A small image classifier, trained from scratch.
Training: soap at rate 0.002, 9000 steps, batches of 64.
Rows from block 4 of a small image classifier, named by matrix and row number. Rows with one number belong to one neuron. Each number is 128 + 32 x the weight over its row's rms, rounded and kept within 0 to 255. All counts start at 0.
Before each neuron's rows are labels from the 100 images, of 14976, where the neuron reaches its highest value: "colour at peak" is the nearest of a few named colours to the mean colour under the peak; "strongest on" is what is common among them. Only what is clearly more common there than usual is listed. The data: photos of plants, animals and fungi (iNaturalist). In brackets: how many of the 100, against the usual share in percent.
# fc1: MLP up (model.blocks.4.mlp.fc1.weight, 768x192), inputs 96-191
# fc2: MLP down (model.blocks.4.mlp.fc2.weight, 192x768, transposed), outputs 96-191

colour at peak: pink (36 vs 10.2)
strongest on: order Charadriiformes (29 vs 7.6)
fc1.68 [ 76 142 174 157 144 149 110 227  95 127 163 154 133 130 135 141 131 112 146 119 113 138 140  76 147 119  75  97 177 129  69 103 102 177  98 145 132 160 140 132 131 131  79  91 128 144 196 157 105 157 117 132 146 132 135 150 118 149 170 141 155 111 158 179 166  89 104 116  60 180 140 141 188 116 100 172 110 113 162 100 143  80 133 122  96 142  83 139  98 141 123 107 148 186 168 171]
fc2.68 [175 111 180 149 134 147 105  72  95 136 108  86  83 118  95 176 152  96 157 146  78 138  84 120 148 130 144 108  80  93 132 146 113  91 155 192 111  98 138 191 123 148 170 151 172 113 125 185 112 100  67 177 117 126 134  91  93 117 103 122 146 157 132 128 118 132 133  84 138 106  85 122 119 120 134 141 116 115 129 148 157 199  76 121 170 102 126 128 105  91 151 141 134 140 127 106]

colour at peak: orange (45 vs 0.5)
strongest on: phylum Arthropoda (79 vs 30.9); class Insecta (78 vs 29.2); order Diptera (26 vs 2.6)
fc1.649 [109  64 119 167 134 158 166 156 144 178 197  95 141 142 136 144 182 202 158 107 163  63 152 179 134 131 152 107 108 182  92  57 110 143 142  70 112 114 172 116 122 210 144  95 137  90  97 112 111 165 112 103  95 100 123 120 108 153 132 148 115 112 189 113 116 134 124 138 126 187 221 163 132 151 187 154 118 141 154 138 104 171 105 123 102 112  73 129 126 136 101  83 163 173 117 163]
fc2.649 [112 171 148 120 123 139  78 115 100  68  58 125 171  93 178 124 141 185  91 170 126 182 131  61 118  85 120 196 179  75 134  90 106 102 148 186  89  75  84 128 129 119  75 174 113 120 109 141 133 137 134 110 180 113 115 128 212 112  93 141 124 114 118 134 113  61 153 106 142 108 200 115  99 128 151 134 157 115 137  97 102  68 167  91 142  97 132 119 134 156 121 102 147 107 120  61]

colour at peak: brown (60 vs 24.2)
strongest on: order Hymenoptera (26 vs 3.5)
fc1.58 [ 98 159 143  97  82 140 166 121 147  98  98 136 120 128 124 177  35 114 163  71  94 146 136 159 112 115 107 184 138 207 141 152 133  83  94 143 134  82  79 114 130 116 105  90 121 121 167 148 129 177  76 119 142 102 177 129 125  47 141 108 141 135  70 107 159 134  73  56 114 122 110  98 141 129 114  92 165  92 109 165 155 147 148 111 139 152 106 163 149  96 187 156  95 110 163 110]
fc2.58 [146 111 113  84 101 178 129 162 143  95 182 164 156 117 116  50 178  84 111  67  98 149 137 144 251 112 156 123 103 100  80 147 123 133 102  98 186 114 166 146 122 149 124 107 146  67 101 141 161 137 145 132 101 134  83  93 130 180 105 136  14 135 173 143 143 167 165 115 163  91 118  98 156 121 192 111 143 137 110 101 109 170  98 107 114 147 127 153 163 128 158 161 154 124 121  79]

colour at peak: grey (77 vs 49.9)
strongest on: class Aves (86 vs 55)
fc1.237 [183 129  84 164 127  70 132  90 130  66 120  70 121 131 178 120 194 169 113  89 142  67 120 155 126 145 137 133  79 120 106 141 149 151 139 117 151 144 148 141 135 146 165 144 162 102 107  94 161 120  92 136 163 107 146 159 103 160  55 177 109 132 154  78 138 150  95 123 102 116 110 116 101 166 131 138 137 138  86 116 142 139 115 136 123  66 139 149  90  22 115 105 110 121 139  72]
fc2.237 [146 110  75 130 115 128  87 140 132  75 129 167 128 105 119 112 113 104 164 126 143 139 139 101 137 113 145 182 173 119 135 126 118 116 145 128  86  84 139 110 108 154 143 121 131 109  75 150 108  92 155  99  98 119 135 167 134 105 205 140  64  95 185 109 121 122 108 136 106 174 207 138 143  79 165 152 156 150 102 159 151 131 204 136 168 171 150  94 137 130 175 120 166 115 148 153]

colour at peak: orange (28 vs 0.5)
strongest on: phylum Arthropoda (66 vs 30.9); class Insecta (65 vs 29.2); order Lepidoptera (33 vs 13.7)
fc1.445 [119  94 138 152  94 136 138 146 106 151 128 145 132 138 167 111 122 123 133  94 177  91 135 102 104 135 143 195 105 161 172 139  93 149 130 107 103 151  92  93 184 184 143  73 156 133  85 158 145 174  57 119 161 138 129 158 119 103 117 203 134 181 105  94  87 188 111 128  98 156 141 158  99  94 147 176 139 170 105 155  99 110 151 130 139 129 130 106 137 128  68 132 117 132  88 140]
fc2.445 [132 182 134 133 187 134 137 153  87  69 151 144 128 134 140 133  84 182 103 111 134 168 128 139 116 107 145 179 127 109 117 155 131 149 135 136  66 171 156 111 144 157 125  81 106 139  45  80 198 204 121 129 151 202 164 142 151 123 133 138  67 133 130  93  74 151 139 106 127 133 184 113  68 117 175 146 144 112  53 131 133 150 126 115 177 101 143  99  78 135 114 124 100  90 132 203]

colour at peak: black (28 vs 3.5)
strongest on: order Charadriiformes (30 vs 7.6)
fc1.385 [141  74 135  98 159 134 191 107  86  81 111 120 121 175 131 100 151 126 135 202 112 132 124 101 219 100 137 203 137  83  83  97 116  91  96 154 114 158 133 139 131  98 116 150  85 125  87 188 111 157  74 113 117 120 109  79 155 155 160 147 137 128 109 121 168 104 117 129 173 157 132  81  87 143 132 183 121 213 163 137 117  96  98 144 122  89 108 154 129 124  92  83 108 152  89 125]
fc2.385 [124 117 207 169 107 134 135 120  64 164 121  64 115 141 184 161 160 173 147 133 122 148 140  40 128 139 150 118 143 116 170  92  74 105  99 171  76 148  82  87  92 154 186  62 115 168 139 132 171  95  68 108 173 143 156 155 101 140 140 176  90 129  90 152 199  80 162  73 133 166 178 142 128  92 133 128 133 147 165 149 202 130 130  39 160 108 107  78 125  77 148 124 141 119 134 100]

colour at peak: yellow (25 vs 0.8)
strongest on: phylum Arthropoda (75 vs 30.9); class Insecta (74 vs 29.2); order Lepidoptera (35 vs 13.7)
fc1.546 [126 102  95 123 175 132 126 120 149 169 145 120 176 103 140 148 174 170  70 102 135 140 145 150 143 122  87 153 115 140 164 166  94 147 157 102  87 165 132 110 214 109  93  82 120 128 104 137 148 173  93 165 127 143 125 148 114 108 125 144 145 182 117  71  74 154  78 122  79 112 145 169  86 150 166 175  93 150  83 120 127 120 128 167 146  95 125 144 142 213 111 119 136 154  64 163]
fc2.546 [149 136 129 127 129  99 117 103 101  90 132 127 194 149  91 154 133 117 134 121  68 181 111 131 108 126 127 174 141  98  99 147 169  96 153 151 101 121 160 136 185 150 137 104 143 124  73 112 160 161 112 129 145 107 125  84 167 111 108 112  80  85 160 148  90 132 131  61 153 144 208 129  67  91 153 129 113 110 140 150 109 116 134 118 117 151 145 112  91 173 139  84  91 148 171 147]

colour at peak: grey (79 vs 49.9)
strongest on: order Charadriiformes (34 vs 7.6)
fc1.405 [156  69 195 118 133 140 164 144 136 167 104 130  99 110  81 151 140 173 121  48 102 126 144  80 144  68 151  70 130 152 158 169 139 181 157 116  49  87  93 140  90 146 103 123 156 117 206 123 172 116 110 197  84 173 142  92 126 136 111 182 143  90 101  53 167  86 112  51  97 107 116 128 105 122 116  96 109  93 117 105 144 108 150 166 142 163 120 114 110  82  86 124 122 141 137 158]
fc2.405 [ 89 126 119  96 226  94 185 114 143 121 119  79 135 132 128 142 138  95 136 138 113  89  96 105 168 145 135 112  48 128  53 119 118  36 130 122 117 112 168  97 151  90  99 128 109 136 144 214 127 186 134 102 185 134  63 152 127 149 137 153 134 172 158 131  91 156 170 122 123  77 147 142 201 150 109  97  94  97 139 168 101 173 129 111 113 136 128 157 116  87 130 151 127 110 144 119]

colour at peak: orange (27 vs 0.5)
strongest on: class Insecta (73 vs 29.2); phylum Arthropoda (73 vs 30.9); order Lepidoptera (40 vs 13.7)
fc1.424 [ 74  87 117 160 129 133 145 170  95 151 144 130 159 116 176 175  73 138  93  47 140 154 152 138 145 129  87 165 141 180  90 134 102  85 102 129 143 116 133  76 180 118  75 123 129 114 132 108  97 129  66 163 153 127 117 125 138  82 120 182 112 129  98  98  89 199  99  79 134 138  89 143  93 155 175 162 105 115 138 153  91 109 144 139 149 141 137 195 148 177  65 125 105 130  81 168]
fc2.424 [183 136 112 132 115  88 129 127 130  86 218 163 141 121 135 113 115 124 134  86 159 104 125 129  73 103 125 160 132 148 128 152 144 195 162 112  92 163 142  89 119 136  77  90 177  89 101  82 136 162 122 114 175 165 176  65 157 162 125 139 114 141 198 151  98 125 138  65 134 128 196 100 136 123 157 172  98 122 100 102 120 130  60  93 153 156 128 163 145 124 194 126 122  72 160 114]

colour at peak: white (68 vs 5.8)
strongest on: class Aves (89 vs 55); order Passeriformes (62 vs 24.9)
fc1.7 [162 116 123 149 126 111 124 173 182 158  56 187  92 112 156 175 162 105  92  94  86  82 166 164 188  93 140 124  87 140 169 130 164 102 139  96 165 126  86 100  89 110  86 112 120 142 169  86 153  96 153 126 123 108 153 158 185 149 127 122 208 135 170  97 126 139 144 173 149 113 161  93 171 146  72 107 157 161 111  80 178 164  76 164 159 127 108 105 149 139 118 114 130 137 172 170]
fc2.7 [114 132 142 117  67 124 138 150  51 198 123 112 126 145  87  91 141 173 162 181 184 119 140 106 134  93 101 133 141 126 153 154 121  92  70 166 138 132 143 157 127 124 154 120 119 171  98 139 106 110 126 139 121 105 109 121  65 162 124 152 145  93 133  99 137 131 154  88 136 174 132 177 172  86 104 109  75 153 150 116 149  90 110 108 120 154 178 111 127  67 145  69 120 158 115 107]

colour at peak: brown (69 vs 24.2)
strongest on: phylum Arthropoda (91 vs 30.9); class Insecta (90 vs 29.2); order Diptera (27 vs 2.6); family: Syrphidae (25 vs 2.1)
fc1.211 [146 113 163 131 111 105 130 150 123 156 127 101 126 116 149 183  27 122 110 118 180 184 136 143 148 150 114 164 180 134 105 118 136  81 138 149 173 145  60  88 132  98 125 107 112 104 180 161  87 147  98  63 148  79 174 132 217 171 153 180 128 179 124 167 151 139 107  91 157 126 154 146 123 169 112 102 155 153 165 119 125 154 166 122 151 163 138 148 132  92  84 153 159 123 106 147]
fc2.211 [151  83 128 111  66 190 143 159 156 125 198 176 132 139 124  74 102  87 106  99 116 120 118 145 124 129 161  77 108 140 128 146 111 171 111 108 167 154 155 178  83 179 103 105 229 114 110 132 148 129 135 180 136 127 139  43  90  62  71 146 138 161 152 118 216 151 130  51 169 117 139 150 103  92  89 105  94 170 118 135 147 136 119 127 100 166 103 138 159 153 150 113 139  71 128  98]

colour at peak: grey (76 vs 49.9)
strongest on: order Passeriformes (57 vs 24.9)
fc1.441 [ 73 131 122  92 152 113 128  84 170 113  70 163 166 106  97 143  58 123  66 111 134 127 123 107 110  48 144 135 149  77  88 109  75 131 154  66 158 112  65 147 122 129  52 157 126 137 151 102 144 119 162 159 148 141 189 141 132 172  99 146 117 150 121 147  91 122 104 126  90  71 103 152 103 209 125 102  98 150 167 157  91 117 105 152 138 177 125 162 100 162  73 101 107 163  74 119]
fc2.441 [134 140  94 108  75 127  86 118 138 130 147 139 112 150 142 128 110 170 187 112 148 174 182 133 125 117 117 106 120  55 108  72 142  70  73 124 132 141 145 169 151 123 112 117 137 131  94 132 121 122 114 107 116 146 150 156  94 144 108  91 219 132 160  79 133 112 129 125 179 184 100 150 118 127 145 114 137 186  83 145 148  83  97 105 120 148 116 134 147 147 145  93 160 160 111 111]

colour at peak: grey (84 vs 49.9)
strongest on: order Charadriiformes (29 vs 7.6)
fc1.4 [100 150 120 103 174 140 171 113 121 119 166 144 108 113 105 131  92 154  92  92 186 147 174 160 143  98 112 126 110 126 180 104 135 131 187 125  83 118 150 126  65 116 160 129 138 133 146 157 142 186  81 101 130 157 117 172 118 152 122 116 139  95  72  98 166 158  98 153 128 101 138 103 107 103 113 189 123 120 141 101 114 152 152 142 123 148 163 131 171 169 166 150 178 155  91 169]
fc2.4 [137 136 132 131  81  99 134 133 140  81  95 141 146  81 158 149 148  76 114 136  54  90 172 123 116 152 124 126 107 171 120 124 112 135 176  79 110 122  74 118 157  94  87 158 125 152 179 128 114 118 177 129  83 142 158  91 126 121 142 185 136 151 135 158 151 160 138 139 120 120 125 102 107 166  98 131 142 156 117 189  99 108 122 145  94  93 156 153 137  45 159 202 143  59 133 133]

colour at peak: green (38 vs 2.1)
strongest on: phylum Arthropoda (60 vs 30.9)
fc1.720 [161  99 148 142 130  57 153 179 101 116  70 185 175 134  48 124 100 133 117 123 113 158 161  69 116 170 142 182 139  69 178  85 126  75 143 117 135 162 131 112 178 168 113  89  90 147 118 112 149 125 129 114 148 158 129  82 117 116  88 142 139 126  96 149  94 106 116 163 145 102  98 108  98 126 116 153 121 108 164 121 146 150 141 151 127  92 118  64 101 137  97 104 101 185 160 127]
fc2.720 [147 154 146 134 102 109 137  97 187 165 150 121 109  99  96 115 182 130 129  95 121  68  95 123  65 151  75 136 127 179  80 142 107 121  75  97 120 168  89 139 107  89 121  81 143 156 100 122 144  87 167  79 169 124 121 138 183 164 146 109 102 188 171 189 119 141 103 139 138  89 170  96 116 130 103 157  82 133  82 142  62 133  85 129 149 155 156  66 160  77 217 177 109 140 154 169]

colour at peak: black (29 vs 3.5)
strongest on: phylum Arthropoda (61 vs 30.9); class Insecta (60 vs 29.2); order Coleoptera (25 vs 3.2)
fc1.730 [112 134 143 162 141  73 104 120  85 165 108 130 134 119 118 222 100 148 112 132 126  94 109 122  99  98 138 179 157 163  97  91 132 113 205 123 189 156  98 149 101 102  98 116 167 112 138 132 106 100 193  94 117 148 159 135 125 131 110 133  97  71  98 153 135 163 156  85 136 201 104 190 152 172 202 136 101  89 109 122 145 146 141  97 115 172 125 107 124 167  88 112 106 118  66 119]
fc2.730 [190 172  73 102 103  98 158 109 179  85 175 126 172 152 153 125 167  83 150 123 155 132 138 177 138  65 123  71 125 119 139 160 103 188  87 128 169 136  64  54 114 135 127 123  80  94 152  95 120  96 117 118  87 117 145 168 153 143 140 169 162 169 149 193 141 170 119 148 150 155 105  84 102 170 118 197 109 116 130 100 151  96 148 143 141  92 129 150 151 146 138 111 144 146 131 102]

colour at peak: black (35 vs 3.5)
strongest on: phylum Arthropoda (65 vs 30.9); class Insecta (64 vs 29.2); order Coleoptera (28 vs 3.2)
fc1.706 [125  96 117 183 170 145 126 159 107 137  55 148 116 121 163 149  91 172 102  86 127 121 152 108 105  81 126 181 157 128 146  75 191 120 135 130 132 162 113 104 122 114 112 152 153  81 131 120 117 118 119 139 127  74 173 109 131 184 124 201  98  65 119 104  73 111 124 121 168 160 133 155 102 162 161 183 110 143 163 115 174 217 174 224 112 101 119 152 154 167  83  38 137 144 128 106]
fc2.706 [141 136 146 165 119 131 132 163 120 129 165 119 176 140 131  95 133  94 139 142 105 116 119 132 121 102 145  85 132 185 171 146 154 130  97 166 167 141  87  82 149 120 156  63  87 120 132 118 137 109 132 126 120 111 119 181 114  91 182  95 138 189 156 157 159 152 143 116 115 167 127 110 108 192 169 175 104  78  81  77 109 134  80 101 134 143 138 115 117 105 131 138 136 150 128 115]

colour at peak: brown (62 vs 24.2)
strongest on: class Insecta (59 vs 29.2)
fc1.138 [126 127 152 138 125 163 153 148 104 180 156 108 131 182 122  95  87 151 134 137 143 172 111 136 122  69 185 110 141 122  97  81 150 130  91 112 146 160 125 178 142 114 164 117 131 123 118 113  91 133 117 122 179 147 152 183 221 146 106 111 139 181 152 149 141  33 171  99 103 173  92 103 174 136 132 144  67 131 154 108 161  92 151  83 138 164 203 122 101 133 118  95 164 168  55 116]
fc2.138 [102 100  88 115  83  92 121 133 145 136 167 144 109  89 176 123 159  73 136 104 107  84 104 131  83 125 105  93 154 205 189 202 171 111 162 106 160 138 111 112 123 135  92 156 121 107  89 139 116 103 145 120 100 139  79 118  87 122 153  64 188  97 113 114 200 193 110 132 131 149 161 168 125 173 115 116  76 168 166 120 131 114 154 119  91 130  45 124 120 108  61 192 178 154 160 150]

colour at peak: grey (75 vs 49.9)
strongest on: order Passeriformes (61 vs 24.9)
fc1.330 [138 128 159 141  88  74 125 170  87 132 151 204 159 166 152 144 137 116  95 165 163 143 168 127 121  50 115 151 148  80 150 144 119 124 102 101 195  75 159 128 101 139  71 163 135 144 112 119 106 139  83 116 152 158 123 158 114 188 113 100  85 119 156 119 196 142 164 137 127 125 121 122 111 116 131 134 114 131  56 110 144 179 120 166  92 127 105 107 139 157 133 122 140 155  29 126]
fc2.330 [163 171  68  78 152 119 141  85 155 110 116 141 200 101 134 164  61 170 164 171 192 194 175 185 164  68 126 107 100 105 121 145 153 192 165 138 152 115 156 155 122 168 154 116  91  78 119  90  96 127 105  90 134 120 137  83 115 137 187 180 131 163 129 147 127 122  79 131 128  90 122 144 166  99 109 144 125 150 136  89 170  95 127 132 150 118 131 152 121 123 154  80 107  85 143 108]

colour at peak: white (31 vs 5.8)
strongest on: class Aves (88 vs 55); order Passeriformes (60 vs 24.9)
fc1.765 [101 144 162  50 109 106  99 195 142 140  52 160 138  71 144 148 184  81 122 104  95 107 147 125 198 154 163 120 100 110 170 117 146 100 138 126 204 127 104 108 107  57 117 131 173  63 131 139 154  94 105 107 124 125  47 178 172 135 133 112  99 146 137 153 144 174 173 146 128  96 123 116 116 133 144  73  56 143 139 106 122 148 171 143  79 121 131  93 146 140 153 116 126 168 126 134]
fc2.765 [128 139  95 151  64 122 184  74  93 126 101 104 127 110 101 124 132 159 116 130 158 143 106 135 121 119  80 165  81 114  64 187 150 163  85 149 138 173 136 131 171 209 128  82  89 184 102 164 116 133 122  85 123 114 171 128 114 134 100  56 196 148 104  97 147 149 133 114 139 124 132 113 170  86 102 155 100 144 132 151 113 144  45 101 121 140 134 154  86  83 111 131 128 153  81 143]

colour at peak: grey (80 vs 49.9)
strongest on: order Charadriiformes (28 vs 7.6)
fc1.252 [ 60 143 111 130 130 113 118 130  96 171 148 112  61 132 229 109 127 142 120  94  92 149 135 123 142 126 124  96 167 115 109 134 184 179 126 128 140 138 139 112  87 128 167 142 154  91 184  94 133 173 102 125 165 154  89 157 102 158  89  95  89 171 140 136  87 161 134 111 110 127  81 126 150 164 119 159 101 140 179  88 101 109 178 144 159 151 151 160 117 147  86 136  96 141  68 165]
fc2.252 [127 129 101  92 164 163 131  86  94 127 160 107 101  90  28 137 205 113 163 149 128 114 131 107  76  92 108  88 113 147 158 157 145 106 153 106 130 136  89  94 162 108 159 106 129 122 128 174  94  89 180 111 122 129 134 127 112  76 145  91 207 122 117 121 107 104 194 120 129 138 135 139 157 151 172  75 172 139 115 131 183 128 132 149  91 118 103  99 123 133  75 180 124 127 157 113]

colour at peak: brown (60 vs 24.2)
strongest on: phylum Arthropoda (69 vs 30.9); class Insecta (67 vs 29.2); order Lepidoptera (32 vs 13.7)
fc1.83 [ 80 114 197 241  92 154 161 119  92 147 153  87  77 143 126 109  93 120 159  79 132 128 147 110 140 109 124 118 204 111  97 131 114 125 153  89 126 113 116 150 149 151 116 106 122 140 118 105 120 130  77 151 137  89 117 126 138 107 129 120 116 125 185 127 139 141 130  45  81 164 139 193  73 118 175 170 110 157 171 188 125 126 101  93 152 179 123 158 156  87  67 107 109 114 157 165]
fc2.83 [167 118 120 105 155 160 121 151 149 161 218 158 126 147 128 129  60  92  63  60 110 115 115 151  84  83  94  92  95 155 141 120 172 128 153 152 176 195  49 156 117 131 116 116 112 131 147 153 164 104 135 173 158 150  84 100 127  75 135  95 170 138 121 138 150 133 143 110 106 130 122 119 175  88 119 177  44  99 102 100  65 139 140  76 127 177 146 105 102 161 163 146 176  88  89 102]

colour at peak: orange (32 vs 0.5); yellow (25 vs 0.8)
strongest on: phylum Arthropoda (76 vs 30.9); class Insecta (74 vs 29.2)
fc1.608 [116 154 126 172 149 104 145 156  94 124 122 139 112  86 132 181 102 160 157  81 148 145 139 116 152  93 143 131 117 154 114 121  68 143 136 109 106  99 122 139 124  79 140 145 179 125 109 118 144 145  90 123 139 136  93 162 152 123 158 165 137 119  87 117 119 149  62  74 117 155  92 150 113 137 148 153 141 143 136 105  95 112 151 145 143 133 182 146 155 129  36  96  57 161  91 181]
fc2.608 [183  95 159 115 117 104 122 125 112  96 187 138 153 105 135 134 106  97 104  92 121 141  76 171 121   8 131 167 128 108  92 130 125 205 134 128 117 126 144 122 164 154 112 129 106 116  88 107 164 137 109 109 133 155 153  79 167 123 124 154 118 127 121 137  96 183 112  44 206 106 144  90  86 116 167 168  84  99 105 105 118 108  20 150 147 134 131 176 142 150 150  81 116  93 117 153]

colour at peak: white (44 vs 5.8); pink (28 vs 10.2)
strongest on: class Aves (88 vs 55); order Passeriformes (63 vs 24.9)
fc1.422 [129 132 149  79  95  68 151 139 163 135 146 206 118 141 134 148 171  97 132 100  91 163 183 153 128  62 189 111  89 108 200 148 104 109 142  83 215  67 106  92  96 163  93 151 106 121 213 103 122 130 108 140 127 136 150 109 170 143 104 145 150  97 174 130 104 132 193 190 125  90 123 103 134 148 107  90 105 109  53  79 154 163 112 164 116 132 128 124 121 130 123 127 158 177 109 163]
fc2.422 [144 162  58 153  82 125 136 137 141 153 170 124 136  97  94 128  45 171 152 142 176 143 124 135 114  99  97 119 150 109 123 120 147 181  93 184 122 198 139 168 100 125 140 133 170 120  44  82 112 147 105  97 100 119 145 136 101 171 130 157 134 110 148 122 124 121  98 100 121 147 142 172 172 143  95 173  93 188 152  96 148 135 109 140 105 135 178  98 137  73 172 105 117 116  85 110]

colour at peak: brown (52 vs 24.2)
strongest on: phylum Arthropoda (62 vs 30.9); class Insecta (60 vs 29.2); kingdom Plantae (29 vs 7.3); class Magnoliopsida (26 vs 5.6)
fc1.737 [217 135  99 139 119 120 142 135 107  93 128 163 131 153 179  53 127 106 153  72  76 124 138 159 110 128  85 107 152 199  89 153  96  62 107 142 180  77 148 128 152 139  74 144 131  88 127  90 145 151 173  98 163 166 138 147 109 123 103 105 153 110 174 169 131  96 151  78  88  90 115 163 113 140 172 123 103 107 149 186  79 144 145  96 161 162 130 188 104 142 138 147 184  64 131  96]
fc2.737 [146  95 115 129 149 141 116  75 149  76 187 169 138 111 122  80 148 115  99  96 153 121 115 134 111 131 129 128 138  94 157 178 121 224 104  84 184 145 124 108 132  67  90 119 138 155 104 142 142  96 196 137 162 184 175 106 125  97 158  96 119  94 147 125  93 145 163 124 145 149 159 103 186  99 145 181 125 121  83 102 165 163 144 109  97 119 132 139 138 139 135 165 116 108 162 137]

colour at peak: yellow (26 vs 0.8); orange (25 vs 0.5)
strongest on: phylum Arthropoda (72 vs 30.9); class Insecta (70 vs 29.2)
fc1.416 [ 84 120 143 128 147 129 110 141 143 197 134 117 157 118 198 201  59 169  72 118 114 165 142 153  99  50 102 194 113 179 124 150 144 204 123  92 132 144 102 130 151  93 130  99 158 119 120 132 123 168  96 113 102 163 155 132 110 161 100 107 126 102  71  89  75 171  96 105 154 143 146 164 112 137 149 157 157 142  80  81 127 139 148 136 115 113 171 101 154 140  27 101 115 148  49 102]
fc2.416 [157 147 106 145 122  88 104 109 130  72 161 134 153 124 148 168  69 160 125  91 112 135 103 126 108  86 153  92 163 109 122 115  91 156 135 122 101 173 142  83 125 102 115 113 110  88  65  94 158 131 123 157 126 143 139 113 159 129 127 120  96 143 124 135 124 140 117 113 149 132 211  50 121 157 176 140 149  93 120 110 106 141 109 144 162 141 144 108 144 152 160  80 131 141 157 191]

colour at peak: white (47 vs 5.8); pink (30 vs 10.2)
strongest on: class Aves (90 vs 55); order Passeriformes (70 vs 24.9)
fc1.541 [136 123 122  79  86  79 119 148 143 137 108 205 119 155 124 154 211 127  92  84 107 121 168 155 122  87 180 120  75 106 209 184 139  98 117 107 241  58 104 128 100 123  93 152 117  97 187 105 123  88 125 122  96 151  88 163 165 137 110 131 146  78 144 123 119 128 166 187 158 116 126  87 114 150 109  91  52 157 103  71 140 163 137 181  93 137 135  84 141 160 126 138 184 191 103 120]
fc2.541 [118 156  67 162  50 102 163 119 121 121 109 129 146 104  96 130  97 177 141 136 143 164 127 152 136  61  95 147 126 116 104 137 143 155  88 169 131 176 138 144 150 169 128 114 129 156  69 121 101 158 112  90 120  84 168 139 126 154 113 142 152 136 154 117 143 110 102 101 148 112 140 135 165 117 102 131 117 185 166 153  98  96 106 134 143 179 173 150 111  82 159  85  92 168 105  98]

colour at peak: brown (60 vs 24.2)
strongest on: phylum Tracheophyta (38 vs 7.3); kingdom Plantae (38 vs 7.3); class Magnoliopsida (35 vs 5.6)
fc1.383 [143 115 152 159  89 130  98 136 112 115 135 123 146 153 144 143 129  95 143 137 121 135 141  72  60 158 125 138  85 124  74 135 100 148 169 106  94 151 128  59 136  92 128 121 128 135 116 113 102 128 120 121  56 186 150 139 141 119 149 151  79 110 188 121 150 119 164 116 128 128 129 157 136 109 142 202 143 179 142 117 124 173 174 133 118  93 115 122 116 107  74 149 124 139  94 111]
fc2.383 [159 143 153 140 184 114 151 162 182 138 137 110 111 150  42 105  36 164 115 151 168 119 117 107 139 153 177 171 134 114  98 133 120  99  66 139 139 164 197  96 117 179 106  66  80 146 149 107 184 164 129 112 148 120 136 134  73 190 107 120  82 174 141 128 147 112 120 136 171 178 182  90 148  98 121 130 162 157 113 170 146 117 139 100 131 146 168 134 141 108 133  45 104 130 154 100]

colour at peak: pink (29 vs 10.2)
strongest on: phylum Arthropoda (60 vs 30.9); class Insecta (59 vs 29.2)
fc1.336 [100 209 145 164 158 115 181 111  94 125 161  98 145 166 103 188 185  62 151 131 136 117 132 144 182 127 106 146 100 110 117 130 148 154 143 125 140  95 149 107 106 173 147 195  88 144 204 112 136 102  75 141 161 176 114 141 128  90 134  94 150  97  90 163 171  91 137 154 132 129  50 110 125 106 104 151 104 163 158 103 167 146 154 124 160 108  80 111 111 132 108 121 162 136 140 158]
fc2.336 [ 54 148 188 188 168 133  96 107 113 133  97 103 101 118 131  94 170 181 136 110  87 127  76  94 141 199 130 109 138 177 106 148 152  84  54 139 148  96 123 202 116  63 143 128 158 166 135 109 108 128 151 130 108 112 109  82 136 143  81 137 174 140 108 130  89 113 144 109 143 106 161 182  65 135 109 108 115 153 156 107  89 102 103 169 109 150 151  93 169  93  98 137 143 141  85 133]

colour at peak: orange (38 vs 0.5); yellow (34 vs 0.8)
strongest on: phylum Arthropoda (72 vs 30.9); class Insecta (68 vs 29.2)
fc1.524 [ 74  89 159 188 118  86 148 143 131 144 121 125 143 109 154 114  90 155 145  49 132 113 141 132 122 117 131 167 116 116 159 133 133 193 149 124 150 119 129 104  98  47 127 149 208 112 103 103 105 146 156  91 137 153  69 142 164 121 155 178  76 143 109 143 127 128  90  99 139 175 134 154 126 135 105 169 143 152 104 109 126 133 173 123 112 151 171 150 132 112  61 111  69 140  73 163]
fc2.524 [173 107  95 148 108 120 126 122  89  86 169 131 153 123 133 203  53 116 163 135 135 152 114 151 135  46 130 156 134  68  41 147  96 139 152 130  84  97 153 182 157 176 116 136  68 147  89  84 176 157 133 144 120 168 138 100 165 129 103  96 138 143 119 124  94 132  69  84 168 122 107  78 112 106 162 180 135  85 106 124 135 131  88 101 123 117 169 146 128 107 113  91 129 151 110 127]

colour at peak: white (49 vs 5.8); pink (31 vs 10.2)
strongest on: class Aves (85 vs 55)
fc1.131 [153 172 126 117 129 139 127 143 156 144 113 142 131  84 131 138  99  90  74 148 122 160 193 121 131 145 119 145 173 134 170  76 100 122 200 181 116 188  67 140 170 140 123  84 187  99 142 131 179 200 108 127 130  69 114 159 105 118 120 101 124 119  94 131 105 125 170 103 152 105 107 108 103 123 125  90 116 153  86  93 130 139  92 121 172 214 122 113 160 124 158 178 134 147 134 205]
fc2.131 [ 96 136 188 124  82 191 134  96 115  81 123 142 149 132 124 172  79  90 125  52 100 134 160 145 150  82 162 192  98  68 124 123 129 133  82 168 127  86 112 127 126 137 101 113 114 133 101 106 175 116 119 132 175 139 163 127 155 157 145 151 132 144 160 110 152 133 147 144 149 150 171 131 102 142 144 165 120 103  73 162  99 149 137 149 168 139 197  69 129  95 175 104 135  87  95 104]